config = dict(
    image_size=32,
    crop_scale_min=1,
    num_classes=11,
    head_dim=32,
    positions='learned',
    init='trunc_normal_002',
    epochs=13.9,
    lr_schedule='linear',
)
Rows from block 3 of a small image classifier, named by matrix and row number. Rows with one number belong to one neuron. Each number is 500 + 40 x the weight over its row's rms, rounded and kept within 0 to 999. All counts start at 0. Numbers have three digits each.
After each neuron's rows are labels from the 100 images, of 14976, where the neuron reaches its highest value: "responds to" is what is common among them; "colour at peak" is the nearest of a few named colours to the mean colour under the peak. Only what is clearly more common there than usual is listed. The data: capsule endoscopy frames (Kvasir-Capsule). In brackets: how many of the 100.
# fc1: MLP up (model.blocks.3.mlp.fc1.weight, 1536x384), inputs 64-127
# fc2: MLP down (model.blocks.3.mlp.fc2.weight, 384x1536, transposed), outputs 64-127

fc1.637:462517467500500506554516537500500494574486525409518511554500474500408481458481545577497500453473500500500500500500587486533500535443441496478500446497500409493500451544456584500490591467500500
fc2.637:444496533428486511476493526552500500500500488555461548500550492500500446500512646529500496429473500500500500493481433524538547500544500553468547428537490532543460500497493612500500500544502416
responds to: finding: reduced mucosal view (41)
colour at peak: orange (31)

fc1.527:446471500451419500500500536500458502500484399549500500500500500576469555441510500500526479500500598464500466551589500459500500485500500432500500500581500553433547442634473500500512518500500493
fc2.527:500630497500521449500536404500542469500500444500454558500554500500542500500505500541615500500542553500500523455501531470500482490500500502500500464500500500500500500522478500450500537500500500
responds to: finding: foreign body (45); finding: blood fresh (36)
colour at peak: pink (35)

fc1.394:465541488421400476537393561500450547519500497489549500500520500529539445500500479500443489601497478500562424505539529528477500500569480465458500500544442467472471470485576486500516524432467500
fc2.394:518491500500573395477497500491476548500500500500494471497460542500500528571500426500470534500487500489494585456555411440512500533504460500500546527518500478500587499411487489493515525468416500
responds to: finding: lymphangiectasia (42)
colour at peak: orange (42)

fc1.292:535580481500539500500500500500500463500498540557395487457473500500608452491511484583508500432500528525500420569494500500649358495500591500462500494433580500500500500429500551500500500500500545
fc2.292:500478475469500499559456472535448500441500567544550455500492500500500473500420500546464505500500568444535500500489454492471532525500500443489500508481449573455504466547491500529481547500500462
responds to: finding: foreign body (46)
colour at peak: pink (43)

fc1.127:500500542548500500500487500494549520438484500474500500430500460468513503520379503500423554455508575401500546617581500500479481481515500449520500477566561457479550503554500469500625483500505478
fc2.127:484500544500500445505500457512500498456500473500444500500592519426559536500598500584550500500487500539484500500520472498493456466462500531500500500500478510465500491500525500448516529500505448
responds to: finding: angiectasia (40)
colour at peak: grey (63)

fc1.551:500546447500500500500500522500439500528474500500435506457500500530500500521500423582500500500500483500460500500500565484398488500500427500500500471525500500500564454500498486489500500500593500
fc2.551:500519515503500500586500538500549500500523528500549500495500588543493423471542463500426457500597472511490391527485524500500573466500474601581416486500428522472500465445500494524392496587500500
responds to: finding: pylorus (43); finding: ulcer (27)
colour at peak: grey (32)

fc1.210:584468500500482572479509613500457537496426516513519500444500549395500500499455535447545544500626500559500474559500500539497533500504433500541489500480500466508544469419500500488519479500488468
fc2.210:500500500561447500522488530500468505490500508481562500535413512454500500551474482500494487468501495501470414452521427491561454464504451374570500482500434500500557526537500500500568587500500562
responds to: finding: foreign body (52)
colour at peak: yellow (43)

fc1.233:500504532446520500465442490521466485510445433510550477506471476518504500500500620511462500461498459463498510500500511507500466546500467473511500500512497588529484500476596428513500449500515501
fc2.233:410507500561526469511595500511526494525500500500436552510500452500500556475447506500618500452507433459483500506504494500500508461500500500545525543513499381482411500549500516492452467482448493
responds to: finding: ileocecal valve (42)
colour at peak: grey (41); pink (26)

fc1.252:570448584500437500555539480500516500595521517440480473546512471580430501500648500570500411500500500500500500476501484558500504500500500465465442487401467567500458484438439508505500556500500538
fc2.252:552500513500500510501500526555494500534448500439541557518500508500500500437551492514418509600473469536500524509543573547546496500453509500426521500500439500535471426591417416551521478481477528
responds to: finding: reduced mucosal view (40); finding: angiectasia (32)
colour at peak: orange (35)

fc1.602:530520548500528503500483559506539500548528552533526470501559500457479505528500500440500564500474500515614500586475552500479500500500540500553527512500571527469408500526570500476531540480500453
fc2.602:500500500543500523500412540518500467462527406500500500500516537487500540472510519542500500500551500483500538500500548540500456488500500429522476508490500486500500455500467453500512500532541507
responds to: finding: foreign body (33)
colour at peak: pink (25)

fc1.741:519335500500577452476524491522510475495500500500467431487477500488512512431433573528567551553500459563500514531500547546563545525452509500430500506499493529558454497521481430500500493496491458
fc2.741:581435500451538500535569500552558493465487498500566546434474555507500500467528471430500440459540500500460549500493500536429478500482571473500500497500602534426538500581549536579522553406450522
responds to: finding: blood fresh (46)
colour at peak: pink (53)

fc1.81:442464427499489493568536500401567500538566500531500551406600448524500491474500500605500500500447465524456460500584452504442527471500500587471496449480461470502513506537500517539438500528500500
fc2.81:500510465500538570526442460500500484472557545500507469506483500432500504451453443508482466527500464524461531559538452494491500494457500511429500470480478438555445498500555479500490529503500571
responds to: finding: blood fresh (28)
colour at peak: orange (37)

fc1.242:500366469495522553500500500379526500596548553500466500500423500456500500500500500500500509555516500483435500500496500500500500500487500553505500500500473500500603500500431503500500486500618491
fc2.242:500500437532500437529500500423567500500500500508554500492500500500470500425500500500531500500500500500500500364428500500500500500500490500500500500500500595420500575500557434430472444547500500
responds to: finding: foreign body (25)
colour at peak: grey (35); yellow (31)

fc1.88:594552493500500553500500500526541572500506466418487447450447541512498446483551591483504606579521500537585481538563500495570522455500501545450472500500452518500457502487468500500500534532536508
fc2.88:493447543456552500519544462500500500462489490516500589475418500500547554500500526470500513455517446570486564434465450523534455541500445413500446500430514500419500445538487410418527435448462538
responds to: finding: ulcer (68)
colour at peak: orange (41)

fc1.307:449468626505500534511500562556548584450473392539500563593495500534500500500520604500548524500494497500500458500554523565571500518564422500524500560500531556391500493500495500500507531485500500
fc2.307:500500583470463530500502500571514535480500461500468500500477500500500548500470541411548549491444500421500526453500500500533531550495500500500500531478500474363459485520500500396500444503500565
responds to: finding: ulcer (92)
colour at peak: orange (40)

fc1.463:505521448521500500462467536482538479510546500517500433538551442500500523500541416500484500509503510527460575504500506500546560419490500507501466533440500479500444559517550500489538460445448567
fc2.463:488470507500541501472569493413531453511394521500491518470500531508418459531530472532524475462567496523492500474540511500529495500525608539522474489500430485529500520496480500500553500440500536
responds to: finding: ileocecal valve (40)
colour at peak: grey (28)

fc1.749:515500557535434550552495562500520552500429436500554411422476505469493473500500540486500527488649480432500500563500500500500534525455471500531534533458556457505472500541500491440500500526500408
fc2.749:545459597500540421459435500500419467532500572517577582500467502533430484451451431478565487500555499479504500486517559495462461434421544445500504500557497500529431480500454500500530500569446500
responds to: finding: foreign body (54)
colour at peak: yellow (30); white (25)

fc1.615:546536583567445500491500483440519565486588514491511490500599505514503516558500500490497386500500553480483472500550489471413508495449519523525450463509523475409541502454578500524553498500506409
fc2.615:587500460444503451455510500562538538543433506500513526463546528500500526517515500482503521472526460508468513500500510495464467479514506517500466445424480500533499500487480497505473497621458561
responds to: finding: angiectasia (87)
colour at peak: orange (52)

fc1.305:513445500504500514517567517500500583415438500500419500458579500438500571464485500523478500500514500500500500492500550441500410500592500449406597480393507500500500458557500503479537475514500500
fc2.305:480500546417500467500537500521500442488500592500482500560500500500508619500463500468460500477500500500506500500500500500411500500500520500406531500500542500500500461500500540500500500500578500
responds to: finding: foreign body (41); finding: blood fresh (40)
colour at peak: yellow (36)

fc1.441:563500500500487609500478500566500500500500500500428500447500500500432500511500500500468500527401442500500521500538500454555500500522500481500500500442500428386500500527457443500435500461612409
fc2.441:500500473500500525500500451500560500500500500559488556508492500500547500500498500500433515452520500500452500500537585500430500514500517443500469395591500575500527500500536571500519500500500574
responds to: finding: angiectasia (30)
colour at peak: grey (26)

fc1.503:583500609559492428469500470506511562573483546381500445500500500522500500511500500502399500532500497500500382489500500500418519500494500500500500468500486552500522500500512429496546445500500465
fc2.503:500466530430557500550471499500505500525566463500461500500500466500499446496500500423500470500500500505575525510500538523535500500500500500411500443488420500500524586500500493500459542563447517
responds to: finding: angiectasia (100)
colour at peak: orange (60)

fc1.450:487418512490500401504493546511500567583359522452558500439350500477500500451432486596530500500500567500500456479533500552555500524497500500439577566517531475500447500411522500500500533500565500
fc2.450:450471500533500457500500513558483561500462500523500494482437500504507548532529474489491553500515520475500476500535469568526584469484500554488560493508517524520482539511439461425496507505497534
responds to: finding: ulcer (27); finding: reduced mucosal view (26); finding: ileocecal valve (26)
colour at peak: orange (35)

fc1.548:560470453501575509417367508500536500500432500480500464448473500500524500500472500505480500546530500500500454518489475521500500467436483549587500539507452500500473521499480639510523516546519500
fc2.548:477525491500500536500500472479500618445500558551547500495610401491500500448512554486500500470473500500467466424500520584500500606446466517483511500490507454500473500542486424544434442523451541
responds to: finding: reduced mucosal view (72)
colour at peak: black (64)

fc1.96:500500500465616496442500542500500500489500458578520500510500539500500513500500548500490486570500537516500596500500500538374483500500452422500500500500508500452455500500482482460500598525568500
fc2.96:511478500440437455559594500500500500551484500451446500508500539500500500503532513582500500539500443500500532500500475500500494500500387500500500500500518500610520550500500485379500500500500578
responds to: finding: reduced mucosal view (55)
colour at peak: grey (48)

fc1.469:500396525445452503500500582560515508470500546609523479494550452530500495550500475500568468505492500523500436496537456541546500505492500465527450436448509493500494532483500459500535487518496461
fc2.469:468482508450500525500494474604520500500565500500500548574475500510500419487563500483517513535543405500528512559500429488406509513531500500500500500500515421458538500454429528500500561520494500
responds to: finding: ileocecal valve (53)
colour at peak: pink (33)

fc1.80:474488518440549484534488471504500553472425544500417554500500474500497500450500521505466470438500500437463443531500464500574499396500455531500474504500530544436400500500478563500589500500510444
fc2.80:528420572473500507428550452500438538535469492500500449529524460500531465486535452500489531474464422521527538474510470529523480510500484535416580500557500479500524454515570435483527485500421575
responds to: finding: reduced mucosal view (31)
colour at peak: orange (32)

fc1.438:495475478526538600494500500484500564481440500500561500500390447524500439500492500500500512520500528500500470449500447500403436448424496387535500387550500500500581545500477500500563535507500581
fc2.438:571481422500552500500582500583450554606500520500500493500500509496549500500567500512426500500516472414495329500538500446500541397500549421546500500569459500431461500500500494509500500500500500
responds to: finding: pylorus (31)
colour at peak: pink (40)

fc1.90:540486530492557533500471453500580500500496476500500550500481475465555476488435532460519500500500500500465411407452453496424523506500438500516491494476500578494500463425596440527568534500561560
fc2.90:412480522536435498500500385509485494508493374500365584493511550554505465542524465454503464511455495546576500547475500559500489478516500500500449486500500514510500500449500500469460410490500498
responds to: finding: pylorus (29)
colour at peak: grey (34); orange (33)

fc1.335:537433500523500515520493500572479576500500500500500500500515500434500500500591500500500500500500462500500463500491500500424500588531500538500500500458584522628570522584479457486500500396500522
fc2.335:500521383510500500500500500505430500415500500500483500477559505546500631500549508537500504488500556551500512554500491408500529500440500461512500460500500500500500532544465519500599500500447568
responds to: finding: reduced mucosal view (77)
colour at peak: grey (51)

fc1.55:523480451501462500539505530500500500472490447502500507502531517581499523484488500501461500585500448518496510525500524443565481444408477524500483467493431508481543484393512533494500494500585461
fc2.55:524509448529522467479543500500530517500542443474594484500500500500502525560434500513500524521439485504431474495508508508500534507468501477500482445500546500517447500465452505534449471496455500
responds to: finding: ileocecal valve (34); finding: pylorus (30)
colour at peak: grey (33)

fc1.369:451563491505531500500500605440497525454500517528583500414525454489521493510420500500486477475549499526438519568512470534500506453473539500530500545541500504442529500499505500500566522500494475
fc2.369:478577559598442452500500500636500508547563581559446505500500500550500556500454458460511472497561500505548425510497461515519493575457476559500387500500602521478479460566529416452556497466500504
responds to: finding: lymphangiectasia (49)
colour at peak: yellow (34); pink (28)

fc1.487:526477489500503500460469495412436500500500485544548464439500559525500515400500544500467519442500500500417500505500429441589462500561511500463479492500500483450500500541523570519436502395532473
fc2.487:459565492555486500527501500520466499500475533504562469500455387478504464500442500495536500517573500540523427486465517500492500539500384490500427482500500496507448500500416506528500476500505562
responds to: finding: blood fresh (33)
colour at peak: pink (92)

fc1.525:526529500476607500478515524558500500453486450500501500524497551479488392559521511500512486500529500410582555543500554500417520457503469488474500500509514500500500431500539504500571457498455500
fc2.525:500500495443424414500499500487411457439566507500516500484500593500500500525500565451500490500500437557567508559571400467540500563454496500559448496528500476596526500457396488457475643532513540
responds to: finding: ileocecal valve (38); finding: reduced mucosal view (33)
colour at peak: orange (70)

fc1.718:500455472429541500485486500462474518546500500500471500502500488480482511487467476461500461500610423506518496349571470500500428500471492500500491525500508492494546462521500420445500542500476500
fc2.718:465503496451567500460558500525539500513500505500471500461468489480500512500432515500461583500624470554535527500500432561518459570497459457500483500462460548500448566579500497394489458472492442
responds to: finding: reduced mucosal view (43)
colour at peak: grey (57)

fc1.31:545500527483475508500471534451500500543453508570500509500538500426500476500493521481504500459500500601500549531643462500500498521536500517562500500505500440422500500492480413500544470409575483
fc2.31:567544500499500500598451483517551513485548643528470510506500500503513500537527500500500500577447500521513568500500515491500417477500510464554526544484483530522533485548551500456465497484500480
responds to: finding: reduced mucosal view (63)
colour at peak: grey (49)

fc1.228:512371584522458518423516504500570553500451500520434449459600500500552515529602500600500500536410485430500498495511547478500500500500569511504509447527484512530500551552548439500545459410497495
fc2.228:578553438540558500565497487575500500486509480481500515504512574459500468491447500500458507516510458478428500592543529500520444444500500500492512453462500517439462500491530447522515523444507500
responds to: finding: lymphangiectasia (42)
colour at peak: pink (59)

fc1.355:455554514500506500500500503515550543538500535500500472563504500500500488585511552483500500482507500500501443500482484500495538488500569467500500424474547500484475500464449500529528500495561500
fc2.355:433520558451572564587540449489478400500500482480464445500509510500527479500500528500465480503525538490446448500421500426460483439500500500510457504500500503460471475555557500447500500510465526
responds to: finding: ulcer (47)
colour at peak: grey (26)

fc1.708:500500412500500481514485572451500500499500565522483545622529500602481436480500500410543467428500466500500465500500500506545500453500500463500456404412487506500401500534470425483562539485500495
fc2.708:449500513500547509403480423461522431500513500540520500500431522500500534536554500500528482493636548446551500531500500449506500500500500550500443464451500513482503491500536500469461495528586500
responds to: finding: reduced mucosal view (59)
colour at peak: grey (57)

fc1.709:523527449500531597441428500525504610533524492505447554593500500551560548424500500480465466522495500500451500515571416500551500535500469500521477500500455500512500498499474500514498573542465507
fc2.709:478500436500467489469523445463500545444561441528446519500500498544450447500562500521469560607574500477477456521500459500500500500496500500462624500572518490574581479500486471500535500500500526
responds to: finding: reduced mucosal view (45); finding: ileocecal valve (44)
colour at peak: grey (39)

fc1.514:500500482500500504522464494488605507467524473466500528473529489543500500437530564457386497505500500500460483527504466517500500522552500506450463464483461596519510500546545497472545528494416544
fc2.514:572585438521486500557500545436523554590469518493509498549498500500497530526500526480476472477430512529529432461412500456488483500408532500480484479484460436568500500534443482567499500528443467
responds to: finding: lymphangiectasia (72)
colour at peak: pink (48)

fc1.250:526519460471548528439500571500500425478389516521549499500518500500471414422457496500500509456455490500593543483450500500500478559500500567557495469500500500483500500500500500536500504575500563
fc2.250:534493447525452500434500500518500402500466452500500468500510532531513497469500501549560504497475530500480532518472559411552517523547509382530449500565500477469446500500430500545499500500432500
responds to: finding: lymphangiectasia (32)
colour at peak: pink (33)

fc1.223:517516455483500500425540567436547484502496500500497489500529499500412466577500496500500514500556499464499494504473486457500502483470489462500554476461541500500445450444531488500544500560422597
fc2.223:538483529500559478500497565500444436442500500437500562443590466557500454461500412464500500435496500433585500557484500560500535473500494500498381523475477487576591503486500462499543480546500500
responds to: finding: angiectasia (34)
colour at peak: orange (37)

fc1.397:500463500420376547419591548484500500526500500500500492449573544528548451523500500437482496449500536502463416500500500564525453451500535415500452500500501506500537489537500548510498477474465424
fc2.397:528567556514500481500471441500545500509475500500459578571500500494390503433527456541500461538496499478500500468423505548497500523535468513464458493536564500504500506523583473561500538613500503
responds to: finding: ileocecal valve (55)
colour at peak: black (60)

fc1.656:515500500527576500512443495500532538500500500424500482583478589500470519469500516500500478446447491445463379570482417521500500500445500517568500441500457532478578522500482538592474489497500525
fc2.656:417500455503397500446390500500497500515568500500495518523500561500477500500446560506474500500468481535391500510498534589500542538548534500558500500500579476499575501500491500507511430500500461
responds to: finding: reduced mucosal view (60)
colour at peak: orange (42)

fc1.107:509500543491522500490482567442500495524500419500407513500511440467429536468486475512428460465500463579475485524505528570428500480502500527504557506514535569500429486500452459586489489483453536
fc2.107:490516525535488547553565539534574476577500500472552500476500517523500516499462500518500517438552550497486517500536437475465529437469500491512445432500459443449516525505500500414521520507607535
responds to: finding: pylorus (29)
colour at peak: pink (39)

fc1.237:500538570479455576502457495481593529504378464485514510534472506500490500463518506512500500500481451466505464602532517451500500545536520430500462519500455528466500440500522500437486500471500539
fc2.237:503480570493500526500535485510569557444558525500516495543449524545429527500514500530487523478459500494576493486473542426588485531479494443525534482500528504304499580475500506500490500463557500
responds to: finding: ulcer (59)
colour at peak: pink (26)

fc1.395:500472500543550500503500500541573500554500500521461500523500500522472500500503500500350403406500534443503557556489521500456500498500478528600457391461500476546471500500490500506500500474470534
fc2.395:455500438488466500425517606500568500500500524500500500500494500430500396449500402525500500539509500479587500475500500500500487500410530594527499500526466465500393489447453500500488466500503500
responds to: finding: angiectasia (33)
colour at peak: black (52)

fc1.141:553617452447546500500480520500500500583500550521488505548500488519558417418514519467620455500377527520500500500530449500464478525564555449471500562472500532536500444500473518498559488562500538
fc2.141:484447440557500425483545500500500605500454551500468455546567502405509467570498500539475489603400453484536519507500520512500500501500500523500576484500625500582525589530481460500500467471479477
responds to: finding: foreign body (25)
colour at peak: grey (29); yellow (25)

fc1.608:500476455463464481535453500449561517500537500431474473586416448502511439452542500515500500488500548500451377513549525500542503529500476494466536500495500460481500428530500500431500534437462502
fc2.608:575539525459562500500500485500460537506449478452458488533500500480500483573512524523500517461454511536465547535496578500443579525530495476485472500500440420429514515461500432478436562431500380
responds to: finding: ileocecal valve (76)
colour at peak: orange (57)

fc1.654:579493500500575445500489500500523500495533474500536521500560500520490542500500587473496583546500475547507445438500477423464500496500500500531446500504508539479479518508500384516466500520500496
fc2.654:538563555519478488477500500500522500582500501435500500475524477500500459521503500500478453500462563431500476444571609477500500500388500500480500423533500514427575499561423454500500500500500500
responds to: finding: angiectasia (29); finding: pylorus (28)
colour at peak: black (49)

fc1.690:543500477448454500552434500500500598500533473546565519451495530432551547500448442500500500545500523510598526500500500500461539500530555458471403517564471470594475527511484500505523487462480468
fc2.690:515504500433437531500536434553500580555567622445538500500500500438503527500500499500500529526532468525526500528527527569552468457500531478513352466500513500500500451397500440514500528522471462
responds to: finding: foreign body (49); finding: lymphangiectasia (30)
colour at peak: yellow (41); pink (30)

fc1.546:512538570408495500500514500500489579482532500500500509506581500491471535445500500513547500500494530530599553482492500501440502579494508500494500450425450446440500527466480482542536500526500536
fc2.546:533500559452437470556505481542569522592506502522535500500500444500500517539493500495587500427503518500500564533449559555464566456429543498562538500561466543491459645412484425465483603503583505
responds to: finding: angiectasia (38); finding: pylorus (28)
colour at peak: grey (70)

fc1.295:528464464551500482563500413440500526473531500456500485465532500500536549500570480481475495526496518497500500483546500524519489500500529536539551463507524488500490486476521483500542488487514478
fc2.295:496471407513500500503480430536500500443500519545481573500556588427554567507467416500570537419500515501536472500500589544470420595490514500592500500460453434441568500500479500538500571451456511
responds to: finding: angiectasia (62)
colour at peak: orange (33)

fc1.568:500624500555514449460546494501539501496553500560500408505469478500525500524431500448483500565500449500555523500567495500500500460569425481495354426520504475500559500500569500500481490536500521
fc2.568:439462457530457457500477506514501500500428478500576500500500500520527530456481459500553500584500500543641459531444500500509499505500595500508599630499500530528500454500572501500545500538429451
responds to: finding: foreign body (58)
colour at peak: pink (36)

fc1.646:392462515506430484480500500533533479500491529456500487500461515624514567431522382645543495500486528500499448524500422500519500488484487530500543459537500526500402500450506511535558595507486526
fc2.646:502500537500500433499377443468500415500553500500500516496489444500561516460454500500513521440500477528470500587569478474500523479447460395487544500453500458500500500468499524545501500530485542
responds to: finding: ileocecal valve (66)
colour at peak: grey (29)

fc1.761:500578563493446533506477455500482452468497550529476502492491543521580465512468491447500523545596496523500475531432556598409486473489487588540442500475500500500449409479477481500565477463485500
fc2.761:454535500501473510500456493500477526537573471485505420455429544507500506500402469500509542470554520506541500461500500517417545515500454477453500444463464531397491576482464516462517566551395532
responds to: finding: ileocecal valve (90)
colour at peak: orange (42)

fc1.384:460416431500558500527409500470500520500470439500500452500564500476433525443432499427500500531489500604500445539500500473472467500589548511430497437497547539500517515598481578500529500500453579
fc2.384:488500456566500525470446513505500531500468500481517476475500500493500473500500487524556500526500457445553500455452507555503484479548510492515437455422569500410457473494500509511500500437450475
responds to: finding: ileocecal valve (43)
colour at peak: pink (59)

fc1.304:511528500557500517547500500599500500480491450500500500500500478592569579500500548415500500500500474500500520489576569500500534518446475500482500500500396500500500523500548518555500553571500500
fc2.304:566535463435500458500500500441492479463500500488500499500493517443581500500426500500504452490500500445500511505500465459500453500500500398519499562500500484511538500474443500465478454537500500
responds to: finding: blood fresh (36)
colour at peak: black (30)

fc1.482:500500473437500495453554511535453500549500500563500547499441604579542536590513485500500500482547583485500438566500500500500505467494500505518500492497489500500500518552597500528500504438500500
fc2.482:460397470500459393500500454472532518500500397500376503500539500500500459500462498510500595500475500519500443500617500500492500453520505500446535496444492500500500492530526500500560441500500572
responds to: finding: ileocecal valve (35)
colour at peak: orange (90)

fc1.246:417536500501585524491547458497473476530487541409527500538524501551466487500574537500500521500500500523553485514507527464500532504500452464526460500500500500500517490512402500419500482500461425
fc2.246:500500500497500500500472544421538516590532421444409500512542536500500515443456480487500420450466475500531534411464502534565420512545477500500525500500540496500541525500418475452548494500500561
responds to: finding: ileocecal valve (50); finding: reduced mucosal view (38)
colour at peak: grey (66)

fc1.536:500500500500438500596450500500571500500490500441500500500460500366500500500577500470558500535500457502500546500500500515490500461500500451500520453500604504534500531500500500500500581500500500
fc2.536:500500500500500500454500500500515500500579332500500500500599478500535500483500508577566500500568546457500500448526500397604500420500500500500523436500500597478578500500459418439500426536500500
responds to: finding: reduced mucosal view (32)
colour at peak: grey (27)

fc1.380:495464543500509500457596500551497533421500451567585494471530518539482537444455632624437481521453499500486520500590500447455500527541488500492422469505436500522456427500451577487440500415420399
fc2.380:424465556500535498500444471500500507500527500476479500442491538472483494437563496500490431510537526480500558459482545499483448468542500469523495507500544500427531447460500477479500535508500500
responds to: finding: reduced mucosal view (91)
colour at peak: orange (51)

fc1.209:500500489517500500501449498547471420500460500469464483424499480510505584500532500542461521455545409500470544491476461555500520500558514517547520503500469500500475400501549556500500500468500500
fc2.209:500477500467591499475481532408408566524621527581500570482468500463500492420491504499554511483435523500482500476500502449489387500500435500494500485451601544367422556477500537576545500483486535
responds to: finding: ileocecal valve (85)
colour at peak: orange (55)